Weights of a small sound classifier.
Model: 6.46M parameters, log mel input, arch transformer, norm layernorm, activation quick_gelu, layers 6, width 256.
Data: trained on acted Russian speech (Dusha), 26041 training examples, 63.4 epochs.
Rows from block 2 of a small sound classifier, named by matrix and row number. Rows with one number belong to one neuron. Each number is 128 + 24 x the weight over its row's rms, rounded and kept within 0 to 255. All counts start at 0. Numbers have three digits each. After the name is the row's rms in percent of the matrix's.
After each neuron's rows are labels from the 100 clips, of 14976, where the neuron reaches its highest value: "strongest on" is what is common among them. Only what is clearly more common there than usual is listed. The data: acted Russian speech (Dusha). In brackets: how many of the 100, against the usual share in percent.
# fc1: MLP up (model.blocks.2.mlp.fc1.weight, 1536x256), inputs 172-255
# fc2: MLP down (model.blocks.2.mlp.fc2.weight, 256x1536, transposed), outputs 172-255

fc1.207 105:119176100101140135146099152148140155083136145124125133134106111114099150163079145144165124113099110152116146152122143134117120151119097123132152132084126146122174115068132093122139138162091109172124145076137107103102122097107116131131166157100098143136
fc2.207 088:124121117110119150122119089146135149079134102158128116129099121145134133118140083116169125133103147174128099114138124136126178081127173155133124129139137123123140120120150143145086120130154149116174145155124159145115126081174101136076150097094123094137
strongest on: emotion: positive (47 vs 18.8)

fc1.399 102:110136084136117183178145119131197110096173126130116115138105127108126131126175107095167111157080111112109136117073153049158165165155090127107116096104114108174161131146110129104135152167101167102100102145111148123109096154113133167157108118111168124129
fc2.399 085:137137100115114104141125106117125152144125106139144088120092129141181141105144121130096116112117085136150100112109165162176121140144166141158110113122131129133093133136160123145093130133149133134152131138119169150146100092146115149123115125108127103125
strongest on: emotion: positive (40 vs 18.8)

fc1.483 098:089121124151153119109165132121138083165111166102154122109140140133146158118154126084146159149155145112123151103115127107133095097138095092107143146114155091147120163112118124130155151152107116140094126125126131081147100138147115126124160175147133113120
fc2.483 106:112098097186097144110145179139124107100146105111135097100132100084131138174126113113172150146145145095074132106078161101142115129118122098157123176136090135120117140130145123127157099158077128141152116150106158102119129177125172137122105144168165166116
strongest on: emotion: sad (59 vs 26.9)

fc1.472 093:129106138153154094149190154133133100136108101108102125144074098127123132119125093130147100130120148114114139148105161127146093143140096102156098146088123100130154126098102079132144122114122132157108117124108089114114140140114127133166144167130132175128
fc2.472 101:159130147090122117143099094115128124101121086160153120130123146152129126102156132121136115106108150170166091120136115167143179107096157171135099113164148106103127133149157144140090145104156140125132143153132154155101149102154110121136131131099124093152
strongest on: emotion: positive (54 vs 18.8)

fc1.522 109:127123131121119117146109149122143137142109170119155099125110105128090119096152104139149149156169137106134137126144155127149140107127132078129088155122101148122139154118151133132128135168099152105128105150141185123163139172163104064184089126164134135104
fc2.522 108:142153137105108163116095129139129118142152067161142174118123140127114062131171095114126088113145117131104119145105128160136148099060088174133141115152110130189116128158118150061127150146131135118111149104163112133131143118144136096127101152143116117146
strongest on: emotion: angry (41 vs 18.6)

fc1.713 082:116131082137128167146125134084177125105109103112122121169132084128091128155158116135177136144071104134114146149159170090149117136110133134113102185073101158107154126117079134129149120148126181142083126125123112112115091139102143129182180126104142151116
fc2.713 069:127147122115118136138142109126113144104125121131107145135096113109119111109134071147162104152108139163139086122161136145161159115132174120147126156145116133140149108123137103130120128120143146154142142148064162138140136096147111123116130107129141112121
strongest on: emotion: angry (54 vs 18.6)

fc1.78 110:161128110131147101152155198123134124128114141097127132130112100100106141112117124183134155161108136134127122141148177103161108135124138120113124163096083107127107084101149113117142082134112103106105121097153104144134123152125143095129146131126152169098
fc2.78 089:150128134072119125139117108131138139102136089155138121136122116112129121127150140107123120128096139180168068118138130145141166111119154147129122117149139132120124111149127085126053128149143152156141138166129142156126145071165095111121118099091151099121
strongest on: emotion: neutral (60 vs 35.7)

fc1.308 088:103112138114122105148177119158154119130129099139088160132120153154133122122118097100142109149107089118141146140104126133123122113067086182134103149109153128150078167109122141110126171134131102118095105181132114148113153116111115129117179148128156148147
fc2.308 094:135120083147135150069138104142109094142171126183120163130144138119162146142087115150099152129156116127104164116116094118112121118113116149147171113108131138133104128164101126119156140163129110104108126121147114075126110149107134132109109156129120125117
strongest on: emotion: positive (62 vs 18.8)

fc1.611 091:123153138136112094123107138131117112132144153126160148105136163123108112062175105106135120135175091105154139121108151123135141100109061138137133109128124109139143156146142144150148152127106132116114133124146147112132139148142130091176137170151124125143
fc2.611 093:143132104136132142127098138123122072133130128098106125130150146120133138142139133139138125141149124082105171123094112089090059156115105103127146133114106122155106155113104113130184165121106096128139103099155117101146130165114144135144142115160126150141
strongest on: emotion: sad (62 vs 26.9)

fc1.243 096:151137103158126097138139127118122168121139144075138161108093138117176082067133094125142178144092071129095123140132184107158127128149148174137154148131104124176160087149128134108135120133080126144106160144139102132124107140140154143152116131144126157077
fc2.243 102:126125113136149102142151104106143114121128141097103142102056125144150132115115132128111156128133081144096124118126161105167119148167169131123107161114119114161103127102132129150092096099142073102132157140115119167137155167154127147129145126125125126101
strongest on: emotion: sad (55 vs 26.9)

fc1.476 087:078092168129138160127127165130149121109161144103116117151134101127117138143122120124155143170139122057110118146145149079148095130134089111119144155120046129151118141119133114099133113156094138138127113117151150124121115158105147157197128105148138173131
fc2.476 093:131138130107105137130116098131132152094136070149131112124101114125130120132150099127156121128094151181149069119147131163154184093120150156132124139164123130132127121140142152120077114126153151132143149168125158167120142085166122133093136111120137098131
strongest on: emotion: positive (44 vs 18.8)

fc1.108 116:148130112122150094181135156132152120116140138110123137143086134052060157135130139170123134175117125138113128158158158117158103141112111162086152155118090111160159084099160099079136107150101119116103104106145123151131140108136107095145117108138150178108
fc2.108 107:132122131103114123132126103129130144100133094144138126126108122145138124119145099126151124128106143167153079118141129161153179095126166147126115124152130127123131120138145134139051129120153145140140146160117154167123135080174113131100135116097132105127
strongest on: emotion: positive (43 vs 18.8)

fc1.141 100:186104131097090130124106141134132114138142174095127123126157176118152147120070126134122143128130107109104135106158100080134113092160142150116136154094129100154120120094126116148142143140128136094118101128129106140122099142138122141121165075138119143122
fc2.141 092:145144146123120166165128101103122147123109087160138146149142145137092117119149085141115106096106112186143113139141134148145171115088156137113094096151153131112118098128151149138062119114164141114167107135131145164124153105162110122073118081104121113148
strongest on: emotion: angry (39 vs 18.6)

fc1.124 091:135174105130142125114112124099157135166152130111097143123152114088108107082132077133112132119127133112152141123096123128076141141160132074116119098157158129143129083100182119136137098095116129073164134134125160146092125155136123125115123106089192112120
fc2.124 093:111092100104092136122155098167148134095125122138121121118101104132155171138163127100160144146097131135119085093131124117158155113126132143106121162127097132119129131122111126124100092136133128143129135174114166153127144079166106139100115129108151100106
strongest on: emotion: angry (41 vs 18.6)

fc1.282 097:166112134145165122122148143120174117073126106132072127131137159125108156143145121129135166129143119134085136121109147108144105121115086157141153178118091130121127163131109126132139158146112113157103151092134124112056105144121132123158140150129120172137
fc2.282 095:152143125155152122109128162094102106202120167154152132140100158130105137128109114148109122124146091119100167142153151159108091087117129179165127140114121125138090131119102108096147114138110137098146135110085092092142105162082112115146105149196119171158
strongest on: emotion: positive (54 vs 18.8)

fc1.300 106:099147140114148122160131133073173139088143152121102129125110137178116117118147133103150121139116083114127124134144160123150101079183120125120110172100088084169116143113121144092150155139139130087111130144145090139138136155135105129133121145113170135133
fc2.300 101:134128134101119128136121100129128145103130091148138128130101125141135122115148100127160123124103145169155081121145128157161176098120168151124111122155133130122134116135150133135051129122154150142140141157118153165123135072175110128101135112092128104131
strongest on: emotion: positive (56 vs 18.8)