config.yaml
model: "sound classifier"
dataset: "acted Russian speech (Dusha)"
train_examples: 26041
gain_aug_db: 10
time_shift_ms: 50
n_mels: 80
hop_length: 160
input: "log_mel"
spec_augment: true
win_length: 512
targets: ["emotion"]
num_classes: 4
arch: "transformer"
norm: "layernorm"
norm_position: "pre"
hidden_act: "quick_gelu"
mlp_ratio: 6
head_dim: 48
fused_qkv: true
bias: "none"
qk_norm: false
parallel_block: false
inner_norm: false
drop_path: 0.05
subsampling: 4
layers: 6
width: 256
positions: "rope"
pooling: "class_token"
loss: "cross_entropy"
init: "lecun_normal"
residual_init: "zero_last"
optimizer: "ademamix"
learning_rate: 0.00075
beta1: 0.9
beta2: 0.999
eps: 1e-08
beta3: 0.9995
alpha: 4
max_steps: 12900
batch_size: 128
epochs: 63.4
lr_schedule: "cosine"
final_lr_fraction: 0.1
warmup_steps: 380
weight_decay: 0.3
Rows from block 3 of a small sound classifier, named by matrix and row number. Rows with one number belong to one neuron. Each number is 128 + 24 x the weight over its row's rms, rounded and kept within 0 to 255. All counts start at 0.
After each neuron's rows are labels from the 100 clips, of 14976, where the neuron reaches its highest value: "responds to" is what is common among them; "loudest" is the band of the loudest frequency at the time of the peak. Only what is clearly more common there than usual is listed. The data: acted Russian speech (Dusha).
# fc1: MLP up (model.blocks.3.mlp.fc1.weight, 1536x256), inputs 172-255
# fc2: MLP down (model.blocks.3.mlp.fc2.weight, 256x1536, transposed), outputs 172-255

fc1.512 [ 93 118 116 155 128 144 113 149 152 146 127 106  72 144 106  96 101 133 116 115 104 158 158 179 113 151 115 133 134 164 143 126 123  78  95 107 109  88 167 111 121 117 116 169 137 121 133 114 181 108  65 163 164 145 104 137 148 107 114 138 176 131  62 120 104 132  82 115 115 125 118 101 129 139 112 151 166 132 129 131  83 154 122 101]
fc2.512 [131 111 120 109 114 120 130 130 105 146 135 134  97 142  89 148 143 120 120  94 108 134 150 139 119 144 108 121 153 133 136  98 154 165 159  76 105 133 129 153 136 184 107 133 160 142 136 116 125 149 120 127 125 142 121 135 137 140 149  62 106 114 153 142 146 141 144 165 120 167 164 133 132  77 173 114 137 107 139 123 100 145 103 115]
responds to: emotion: sad
loudest: 250 to 500 Hz

fc1.341 [189 128 113 166 130 111 161 139 142 121  92 110  78 136  91 103 168 144 130 103  95 118  93 118 110 160 118 122 144 153 131  72 120 147 111 127 128 127 142 115  93 138 154 123 147  95 111 113 126 138 117 120 113 164  73  75 172 163 120 147 102 128  80 104 106 108 137 125 155 142 141 135 137 134 187 125 171 122 100 133 150 129 137 129]
fc2.341 [125 109 144 102 140 101 147 124  93 134 152 112 108 143  94 137 166 107 139 118 110 146 147 146 112 159 137  98 155 108 153 108 157 165 159  80  98 143 104 128 103 144  96 139 147 133 106 119 110 128 122 106 113 153 148 148 115 155 160  83 116 107 146 144 143 116 110 165 146 158 135 165 151  88 149  95 126 145 161 135  97 150 100 114]
responds to: emotion: angry
loudest: 250 to 500 Hz; 500 to 1000 Hz

fc1.1 [142 150  78 100 133  85 131 113 113  74 136 115 169  71 159 129 121  83 117 124 178 148 106 110 148  80 120 100 139  87  92 149 160 117 125 149 121 121 131 160 121 101 100 126 150 139 130 131 102  90 141 144 161 160 159 127 137  75 112 141 150 122 167 143  86 136 127 112 115 142 112 153  75 139 144 100  88 141 108 150 145 120 119 151]
fc2.1 [125 102 128 114 129 104 139 122  96 127 142  99  87 146 105 138 127 103 115 150 110 136 152 155 120 152 149 100 128 149 137  93 156 149 158  83  91 128 106 128 116 144 115 127 141  89 118 108 109 130 128 119 116 153 133 130 150 151 148  52 115 111 154 130 140 123 130 149 140 179 140 128 144  93 173 110 143 125 157 136 107 151  96 118]
responds to: emotion: angry
loudest: 250 to 500 Hz

fc1.17 [118 124 136 162  83 136 131  83 130 141 117 115 117  89 148 149 154 125 124 151 145  55 118 141 155 106 142 168 116 110 153 126 133  96 103 137 131 125 105  88 131 109 137 105 134 117 128 101 141 125 154 109 134 145 123  99 163 113 132 139  96 150 114 137 124 179 114 104 146 116  95 125 130 137 129 155 103 147 146  94 143 105 129 135]
fc2.17 [152 122 133 140 139 134 146 165 155 132 151 105 134 133 142 100 121 139 133 151 126 100 107 113 134 122 153 133  97 112 132 122 101 104 116 145 146 116 133 110 104 102 169 129  94 125 125 142 135 114 124 119 148 117 153 120 119 134 110 191 109 123 115  99 133 124 121  89 147  98 137 114 133 147  66 133 120 166 113 137 156 121 161 129]
responds to: emotion: positive
loudest: 250 to 500 Hz

fc1.510 [ 56 109  94 163 114 125 100 133 126 155 135 127 106 147 136 131  71  89 129 123 127 146 138 131 180 156 142 132 109 127 121 132 123  73 101 149 137 143 164 120 121 125 149 175 162 110 142 127 138 110 138 204 145 149 137 110 136 129 109 143 184 139 118 153 120 115  66  97 113 112  93 116 131 125  82 154 142 141 101 122 100 115 126 127]
fc2.510 [140  76 107 106 122 118 154 159 101 144 157  98  96 135 116 133 143  87 135 141 100 128 178 183 126 146 160  97 138 127 171 103 168 138 128  99  76 129  94 121 109 113 135 147 157 123 128 103 112 108 101 100 103 146 144 143 127 139 165 139 121  95 142 127 160 112 111 146 125 157 123 147 141  97 106 107 123 131 154 160  91 152 104 100]
responds to: emotion: angry
loudest: 250 to 500 Hz; 500 to 1000 Hz

fc1.316 [145  84  93 126 118 161 123 103 150 110 112 119 110  89 111 109  81 120 121 137 127  99  74 145 183  87 172 124 168 125 130 112 159 103 103 127 128 126 129 105 105 100 136  99 168 106 130 133 108 126 120  77 100 149 101  91 125 158 139 143  91 102 102 133 127 132 101 100 150 127 111 123 119 186 131 155 129 142 102 125 140 115 125 101]
fc2.316 [106 119 122 153 147 128 129 142 150 138 140 114 152 137 166 101 124 111 128 163 122 107 124 133 145 119 164 116 101 139 143 145 118 101 107 176 129 112 122  90  95  77 165 126  90  94 122 143 128  92 125 124 130 135 151 123 107 135 126 202 122 131 107 110 130 104 111 111 150 104  96 149 123 174  95 137 135 152 134 145 149 141 152 111]
responds to: emotion: angry
loudest: 250 to 500 Hz

fc1.374 [166 123 107 115 147  80 137 207 132 155 143  95 129 109 109 136 110 118 121 103 188 161 145 136 117 114 145 112 116  97 147 131 135 151 101 110 130 155 106 144 171 104 126 135 153 150 135 132 162 118 106 123 143 100 152 147 129  70  68 140 145 146 134 128 138  87 146 152 129  93 128 144 123 105  89  72  68 145 118 161 151 155 120 110]
fc2.374 [134 122 127  96 128 110 128 128 101 139 129 144  95 130  82 166 140 132 122 102 119 143 146 119 104 146 108 126 146 130 120 101 140 161 171  85 115 140 131 159 130 206 103 125 156 154 133 121 114 159 137 119 122 126 118 139 133 137 135  79 126 123 153 144 141 136 158 153 124 157 163 117 137  73 180 113 131 104 126 136  95 129  91 127]
responds to: emotion: positive
loudest: 250 to 500 Hz

fc1.160 [131 116 127 180 158 124 127 180 146 171 151 154  85 133 118 109  65 120 125 126 106 149 125 127 112 124 106 115 148 199 122 120  61 120 121 129 121 105 146 110 109 121 137 142 141 132 140 153 205 118  92  95 125 132 140 143 179 115  96 146 144 105  70 129 151 149 126 135 141 135 160 110 129 135 156 155 142 127 132 113 115 163 129 105]
fc2.160 [127  96 118 112 119 111 132 145 104 141 136 117  92 136  95 135 150 112 116 107 109 137 156 140 123 145 120 108 174 128 147  96 155 163 147  71  95 135 127 151 146 185 112 146 173 143 133 114 125 146 112 115 113 153 128 144 134 144 145  76 115 116 145 142 153 130 149 165 115 156 155 138 132  83 170 112 126 119 140 136 101 152 102 112]
responds to: emotion: positive
loudest: 250 to 500 Hz; 500 to 1000 Hz

fc1.55 [ 81 118 115 141 157 114 133 111 154 144 126 130 113 177 113 112 109 128 125  92 138 131 147 123 117 103 106 114 139 161 164 150 124 136 151 146 137 104 162 127 142 112 112 211 111  92 102 181 174 127 160 182 183 152 156  91 162  82 114 148 144 151  90 104 116 100 148 142 149  99 161 128 126 141 141 144 168 110 183 122 128 167 121 107]
fc2.55 [121  92 111 119 109 115 124 156 108 154 133 124  84 143  94 140 138 112 112  94  98 134 156 139 131 140 106 112 162 137 151  98 148 156 141  75  93 129 138 145 151 181 117 142 172 151 141 121 133 147 105 126 122 145 119 136 137 132 146  83 106 121 140 133 152 143 157 166 118 173 157 138 121  80 164 119 139 107 142 130 104 147 108 111]
responds to: emotion: positive
loudest: 500 to 1000 Hz

fc1.352 [121 114 105 137 103 112 121 157 113 162 118 117 157 123 110 114  79  80 112 132 142 126 151 149 139 139 144 145 109 137 127 132 116  84 148 138 122 148 132 138 152 117 179 153 161 139 127 132 139 134  72 119 122 120  89 132 133 108  94 139 196  76  85 119 169 125  91 111 140 112 140 135 143  92 112 149 129 133 145 112  87 138  87 114]
fc2.352 [125 115 125 109 110 126 135 142 109 132 134 140  97 128  77 149 143 123 127  86 110 139 140 127 122 144 100 123 155 124 126  94 137 166 155  88 114 144 137 161 139 183 103 136 175 147 123 103 124 140 125 127 111 139 115 130 139 128 142  55 125 128 149 147 144 145 145 153 109 160 162 126 133  66 166 108 125  95 132 130  94 139 101 126]
responds to: emotion: angry
loudest: 250 to 500 Hz

fc1.456 [108  73  71 128  97 154 154  97 105 161 152 147 117  98 123 142 107 103 126 125  75 106 108 111 160 141 140 149 138 111 146 109 176 106 107 120 104  99 129 109 144 140 151 124 126 133 150  93 100 142 121  96 158 126  94 102 136 128 112 166 135 127 104 135 141 134 111 119 127 101 105 142 115 162  90 109 109 134 117 129  92 124 147  95]
fc2.456 [113 135 131 145 127 111 130 139 147 111 140 104 147 124 160 116 134 115 140 172 141 123 114 136 135 119 148 126 103 136 137 142 121 102  94 194 138 126 122 107  95  81 152 135 103 112 134 134 128  93 134 123 131 126 142 123 110 124 133 206 138 135 108 113 119 112 111 111 134  95  94 136 130 179  84 133 115 162 137 137 148 134 147 117]
responds to: emotion: angry
loudest: 250 to 500 Hz

fc1.756 [115 142 160 180 121 144 125 142 160  90 106 136 116 107 120 138  82 113 132 113 141 141 143 142 137 139 117 106 171 167  91 129 126 119 120 144 148 110 152  96 168 102 161 168  99  78 128 101 100 125 135  90 106 132 149 124 115 114 169 138 173 107 123  93 128 109 107  93 116 150  75  99 116 209 132 145 150 198 150 144 129 112 161 151]
fc2.756 [111 104  93 145 123 121 107 130 152 181 120 111 148 145 159 126 122 109 108 156 116 140 137 137 110  54 121 126 115 146 119 203 157 121 116 104 109  91 113 134  89 131 136 120 107  98 152 108 174  73 129 130 108 134 167 143 132 122 137 147 148 120 145 131 121 149 150 141 139 156  86 146 117 169 158 143 167  56  78 164 152 166 134 145]
responds to: emotion: sad
loudest: 250 to 500 Hz

fc1.585 [101 135 149 139 118 154 126 158 161  93 134 151 119 183 127 107 119 116 135 131  98 133 150 127 167 135 138 106 153 136 161 133 103 104 105 180 131 144 144  93 150 123 132 195 106  87 116 163 153 139 125 130 132 156 121 103 111  83 109 150 142 139 116 136 159 105 114 122 119  79 108 133 133 162  93 124 141 167 128 106 168 131 154 118]
fc2.585 [100 110  84 166 100 147  95 172 159 155 127 129 113 136 174 104  93 114 100 150 106 148 143 136 141 101 126 123 124 153 146 143 104  98  89 128 111 102 157 109 146 105 146 164 168 101 163 137 162 105  95 136 153 119 148 105 148 105 127 145 108 147 117 119 115 157 143 123 100 151 110 127  91 142 129 157 168 137 100 116 148 145 147 117]
responds to: emotion: sad
loudest: 500 to 1000 Hz

fc1.616 [158 168 108  83  80  79 135 127 147 129 104 139 166 116 127 129 131 132 132 109 169 100 112 103 161 135 120 135  82 112 131 134 114 107 158 120 157 177 169 142  94 141  82 144 128 122 116 140 165 140 116 156 136 138 103  88 107 138 136 133 116 136 133 148  83 142  75  89 144  61 119 150 154 123 143 137  93  97 107  96 155  97 124 139]
fc2.616 [153  75 116 114 190  98 137 116 105 104 136  68  85 126 127 168 105  80 106 141 137 134 154 164 117 130 149  90 123 124 153 134 147 121 129 110  80  97 100 120 163 123 116 137 121 135 129 109 133 119 109  94  90 147 156 167 138 160 141 159 142  77 142 115 142 108 138 125 125 172  88 133 145 135 151 127 128 115 135 161 115 146  94 138]
responds to: emotion: angry
loudest: 500 to 1000 Hz

fc1.624 [ 92 127 131 107 130 109 137 101 147 140 152 130 156 130 133  90 122 119 131  91 148 128  79 107 145 100 181  79 153 118 121 153 104 113 138 154 120 146 143 129  88  79 114 123 159 143  93 133 178 110 128 129 121 152 132  61 117  93 138 144 114 154 171 124 151 152 140 144 132 124 124 155 145 112 170  96 139 100 160 106 178 121 107 165]
fc2.624 [113  88  96 156 113 123 107 159 123 141 131 102  82 149 135 113 123  97 105 144 114 134 167 174 148 127 110 103 153 154 168 113 147 125 108  85  85 113 139 109 162 145 128 162 162 106 147 123 143 120 100 144 123 146 119 130 153 140 155 111 107 141 109 117 146 142 150 169 105 171 127 127 104  86 149 132 159 144 139 133 109 156 117  87]
responds to: emotion: angry
loudest: 500 to 1000 Hz

fc1.368 [ 89 155 141 174  83 151 167 163 147  86 117 127  93  76 106 144 146 135 131 134  85 146 112 113 154 159 127 144 158 181  81 139  98 162  99 146 134  77 140  84 140 151 134 131 105  91 147 138  85 126 126 125 102 106 133 132 130 141 139 133 132 142 106 133 105 129  66  92 156 136  91 108 133 168 138 142 113 160 179 147  93 140 127 112]
fc2.368 [107 125 118 145 129 136 120 101 139 145 103 119 137 143 119 130 142 109  95 135 135 134 106 113 143 125 115 136 186 146 104 153 157 152 148  78 125 119 141 126 159 152 130 116 140 129 100 113 147 145 131 158 117 144 116 138 169 137 119 101 138 107 134 147 121 156 142 134 119 153 133 123 144  81 171 133 157  84 115 120 125 138 109 139]
responds to: emotion: sad
loudest: 250 to 500 Hz

fc1.639 [143 102 116  94 124 102 143 148 113 104 149 105 112 116  93 134  98  95 129 110 110  99 156 117 159 153 166 115 161 154 147 102 145 137  91 134 120 117 129  96 164 104 124 146 114 149 123 153 103 115 105 137 144 112 121 107 119  63 131 145 150 142 105 139 154  91 138  79 155  90 130 113 126 117 139 127 105 167 142 154  87 143 155  86]
fc2.639 [126 146 137 147 158 131 129 143 148 111 135 118 150 134 166 131 126 147 144 148 123 109 108 109 133 105 124 134  78 103 129 135 122 115 130 180 154 134 122 120  97  98 124 119  90 119 134 150 121 104 141 135 141 135 132 137 108 145 124 191 126 125 130 116 137 102 109 108 133 107 112 138 120 168  85 130 118 155 124 132 156 131 159 133]
responds to: emotion: angry
loudest: 250 to 500 Hz

fc1.182 [117 144 143 132 125 143 164 106 144 145 156 120  45 135 129 106 100 156 106 147 108 116 118 134 141 133 148 116 156 141 145 112  75 115 108  95  96 119 138 140 128 148  83 112 128 137 114 134 156  93  49 114 113  96 143 157 159  96  80 133 132 139  95 139 144 135 135 125 147 138 126 140 121 162 129 175 108 131 116 151 110 174 113  91]
fc2.182 [127 114 123 114 105 123 129 128 104 141 136 137  84 147  99 142 133 126 116  90 113 134 140 133 126 140  85 125 163 126 137  96 146 173 152  74 106 118 147 147 151 184 101 138 163 141 139 118 131 149 120 134 135 127 115 122 157 148 150  68 105 136 138 132 141 160 151 161 112 175 163 123 133  82 173 114 148 104 143 117  94 133 111 114]
responds to: emotion: sad
loudest: 250 to 500 Hz

fc1.474 [140 147 128 123 162  98 142 124 146 128 148 141 185 146 128  95 136 163 132  66 156 170  97 115  97  96 116  64 161 128 129 141 120 135 154 142 146 120 146 119  99 112 102 133 125 140 100 171 113 104 146 144 121 178 168  97 141  90 108 157 129 101 135 115  89 152 148 160 138 160 138 163 140 149 126 129 126 162 167 115 136 121 115 143]
fc2.474 [105  94 105 145 114 128  95 149 146 143  99 135  85 144 117 124 103 140 102 116 110 131 149 133 162 108 107 141 139 154 151 112 144 122 109  86 105 108 162 135 167 163 151 147 161 129 145 140 152 127 109 165 147 116  87  91 144 103 144  98 115 160 108 128 141 158 163 157 107 153 154 114 109  95 156 151 160 116 109 112  96 139 142 101]
responds to: emotion: angry
loudest: 500 to 1000 Hz

fc1.751 [145 138 120 113 107 107 138 156 150 127 141 149 110 106 138 132 111 119 120 139 140  90 146 180 158  96 156 139 134 141 137  84 128 146 114 132 140 150 130 111 156 154 128 194 150 119 136 139 162 164 104 114 119 103  71 115 138  91 116 131 120 123 120 129 164 158 109 103 122  99 154  91 139 136 145 176 110 114 166 105  94 147 142  75]
fc2.751 [125 119 127 106 120 133 125 129 103 128 128 141  99 140  96 145 131 124 121 104 114 138 141 131 123 149 103 129 158 137 129 101 148 167 144  80 114 141 133 152 154 165  87 126 163 141 137 120 124 150 125 140 122 135 117 135 140 134 150  49 111 130 149 155 140 149 148 159 110 160 150 125 122  71 159 113 136 104 144 114  94 137  98 124]
responds to: emotion: angry
loudest: 250 to 500 Hz

fc1.520 [148 129 140 119 149 133 149 128 119 103 142 138 117 119 126 131 115 128 123 100 121 109 127 149 102 183 165  82 127 115 169 117 128 119 107 156 108 146  87 140 160 127 168 136 140 151 148 119 120 104 124 134 124 178 106 113 123 141 151 159 172  90  93 137 166 105 131 117 102 123 114 155 148 166 121  94 121 145 130 117 106 123 142 101]
fc2.520 [119 131 111 162 124 155 118 140 153 121 120 104 140 122 163 104 147 127 130 162 140  97 109 123 158 105 136 111 127 111 143 147 114 102  95 172 136 120 126 117 102  92 120 144 106  89 128 140 126 104 107 130 125 147 122 127 115 134 115 196 145 142 100 122 132 112  88 102 118  88  83 142 117 164  83 151 119 151 118 139 152 123 156 123]
responds to: emotion: neutral
loudest: 250 to 500 Hz

fc1.643 [161 151 108 106 127 131 166 122 134 111 179 119  97 121 133 162 120  96 154 133 156 137 118 108 106 164 114  73 122 149 134  84 117 127 113 163 126 173 121 115 122 121 117 124 124 103 126  95 112  87 133 135 115 180 136  74 125 113 143 146 104 150 125 137  98 125  71 129 140 160  92 113 135 139 116  75 131 128 130  95 155 109 133 156]
fc2.643 [139 156 138 104 126 114 112 105 106 110 102 133 163 125 157 130  96 169 110 139 160 173 114  96 105 117 138 155 104 152 101 188  87 146 119 154 153 134 145 141 140 139 121 107 134 132 108 133 117 153 146 157 151  84 144 133 184 110 101 125 152 165 151 115  67 136 159  88 113  92 155 113 139 148 147 140 116 106  99 124 138 105 134 146]
responds to: emotion: positive
loudest: 250 to 500 Hz; 500 to 1000 Hz

fc1.610 [142 161 129 123 130 155 159 179 137 144 152 151 143 123 140  92 121 152 180  87 132 142  84 113 137  91 128 107 145  86 114 118 105 137 101 110 165 117 157 142 132 123 131 163 146 157  86 174 151 135 100 124 198 163  98 101 105 107 100 136 133 131 152 154 118 115 126 149 117 122 127 132 106 108 133 122 126 134 113  89 127 173 162 135]
fc2.610 [149 146 151  98 127 126 135 113 101 111 117 156 122 113  77 149 122 149 135 113 148 143 110 101 109 147 115 137 143 106 102 115 141 174 157  96 140 147 125 177 162 177 108 108 168 164 117 119 113 166 150 132 122 125 103 141 151 116 117  73 147 120 158 155 115 142 148 141 122 134 168  97 142  77 166 113 111 102 121 110  98 110 108 144]
responds to: emotion: sad
loudest: 4000 to 8000 Hz

fc1.723 [113 148 127 119 129  70 122  97 140  84 109 115 152 136 112 116 101  93 103 139 144 108 130  87 133 105 125 158 106 179 135 157 148 133 155 137 136 189 143  97 145 112 151 137 138 107  78 137 137 111 137 172 100 171 116 104 113 120 132 134 160 121 119 128 102 100 133  86 154 110 129 155 131 126 137 146 102 101 149  97 101 149 115 115]
fc2.723 [120 100 130 130 121 104 129 173 108 120 163  89 116  89 168 139 151  87 138 147 146 148 174 179 140 150 149  86 133 115 153 115 149 116  75 106 119 131  90 133 147  86 139 162 163 110 154  93 125  75 106  85  75 143 166 164  89 126 134 154 151  93 125 145 144 112 121 134  75 142  70 141 140 138  91 112 105 164 131 174 107 137 110  99]
responds to: emotion: angry
loudest: 500 to 1000 Hz

fc1.75 [ 82 134 119 116 125 136 135 103 119 173 118 148 125 162 141 137 130 163 104 122 126 122 161 109 139 124 144 131 124 166 121 156 118 127 138 175 119 135 108 121 102 118 110 150  65 112  65 102 119 117 137  90  98 145 158  91 102 134 121 135 164 174 113 102 113 126  87 129 123  76 108 104 134 130 136 114 132  93 144 161 130 106 106 162]
fc2.75 [ 99 113 115 162 128 138 120 157 156 144 121 130 138 127 154 105 106 133 119 153 129 118 120 121 155  99 165 127 110 139 120 144 109  96  87 167 139  95 140  87 110 100 156 129 109  91 119 147 135 103 125 129 129 123 152 114 124 123 112 198 134 134 111 107 115 110 106  91 128 100  94 126 119 177 118 158 151 145  97 139 141 127 160 124]
responds to: emotion: sad
loudest: 500 to 1000 Hz

fc1.212 [111 123  79 159 133 138 134 110 136 154 132  89 112 138 136 150 113 106 108 126 111 103 109 161 154  95 176 138 165 154 163  99 160  83  97 119 115 104 122 129 146  82 161 114 141 120 139  99 121 116 115 115 136 115 134 114 142 119  89 129 155 167 129 120 102 109 130 121 130 140 126 158 128 190 135 134 116 163 141 160 128 137 150  99]
fc2.212 [126 129 120 151 132 117 116 136 154 132 114 112 150 117 169 120 123 118 117 153 154 127 113 123 144 104 150 117 105 140 127 159 108  92  91 182 137 109 134 110 100  88 148 141 106 117 139 149 133 111 132 118 134 117 146 126 110 124 122 207 137 117 112 103 107 109 118  91 131  92  89 131 125 179 108 140 126 152 115 152 160 117 155 136]
responds to: emotion: angry; emotion: positive
loudest: 250 to 500 Hz; 500 to 1000 Hz

fc1.277 [106 143 156  97 137 104 137  96 123 118 152  99 114 133 123 134 156 124 117  89 107 148 128 100 133 161 133 116 152 131 125  90 147 136 119 191 142 143 117 111 163 121 126 116 111 154 135 112 160 135 137  95 140 156 111  79 150 135 140 145 125 114 116 112 135 146  91 143  95  92 128  81 142 132 113  78  95 177 121 105  97 128 121 147]
fc2.277 [117 123 119 156 141 119 123 151 131 132 126 106 163 116 157 115 120 149 115 157 104 128 117 104 139 102 127 117  50 141 136 154 141  97  69 137 128 113 118 172  72 109 129 109 123 123 153 137  92  98 125 123 128 112 143 194 139 140 120 143 120 140 113  94 113 104 138 120 119 114 130 134 119 134  82 147  97 108 105 169 147 131 136 108]
responds to: emotion: positive
loudest: 250 to 500 Hz; 500 to 1000 Hz

fc1.191 [116 150 157 126 196 131 153  92 144 125 159 123 117 108 117 104  56 136 125  96 104 119 111 102 122 131 149 133 107 125 144 135 174 120 163 133 116 124 128 123  92 108 118 148 121 125  92 105 107 133 141 166 143 161  90  65 101  94 107 144 124 169  99  98 146 118 135 117 178 120 137 146 148 166 112 111 116 100 150 128  98 150 146 100]
fc2.191 [158 146 138 119 144 110 141 137  96 121 146 117 148  97 151 136 139 111 138 156 142 119 119 135 115 145 149  84 109 100 128 122 142 105 127 147 127 135  91 145  99 106 139 109 107 106 115 125  91  95 135  96  84 180 161 175  90 150 123 177 142  60 142 101 154  98 113 116 130 136  81 150 134 149  94 115 111 138 150 170 131 138 103 125]
responds to: emotion: angry
loudest: 4000 to 8000 Hz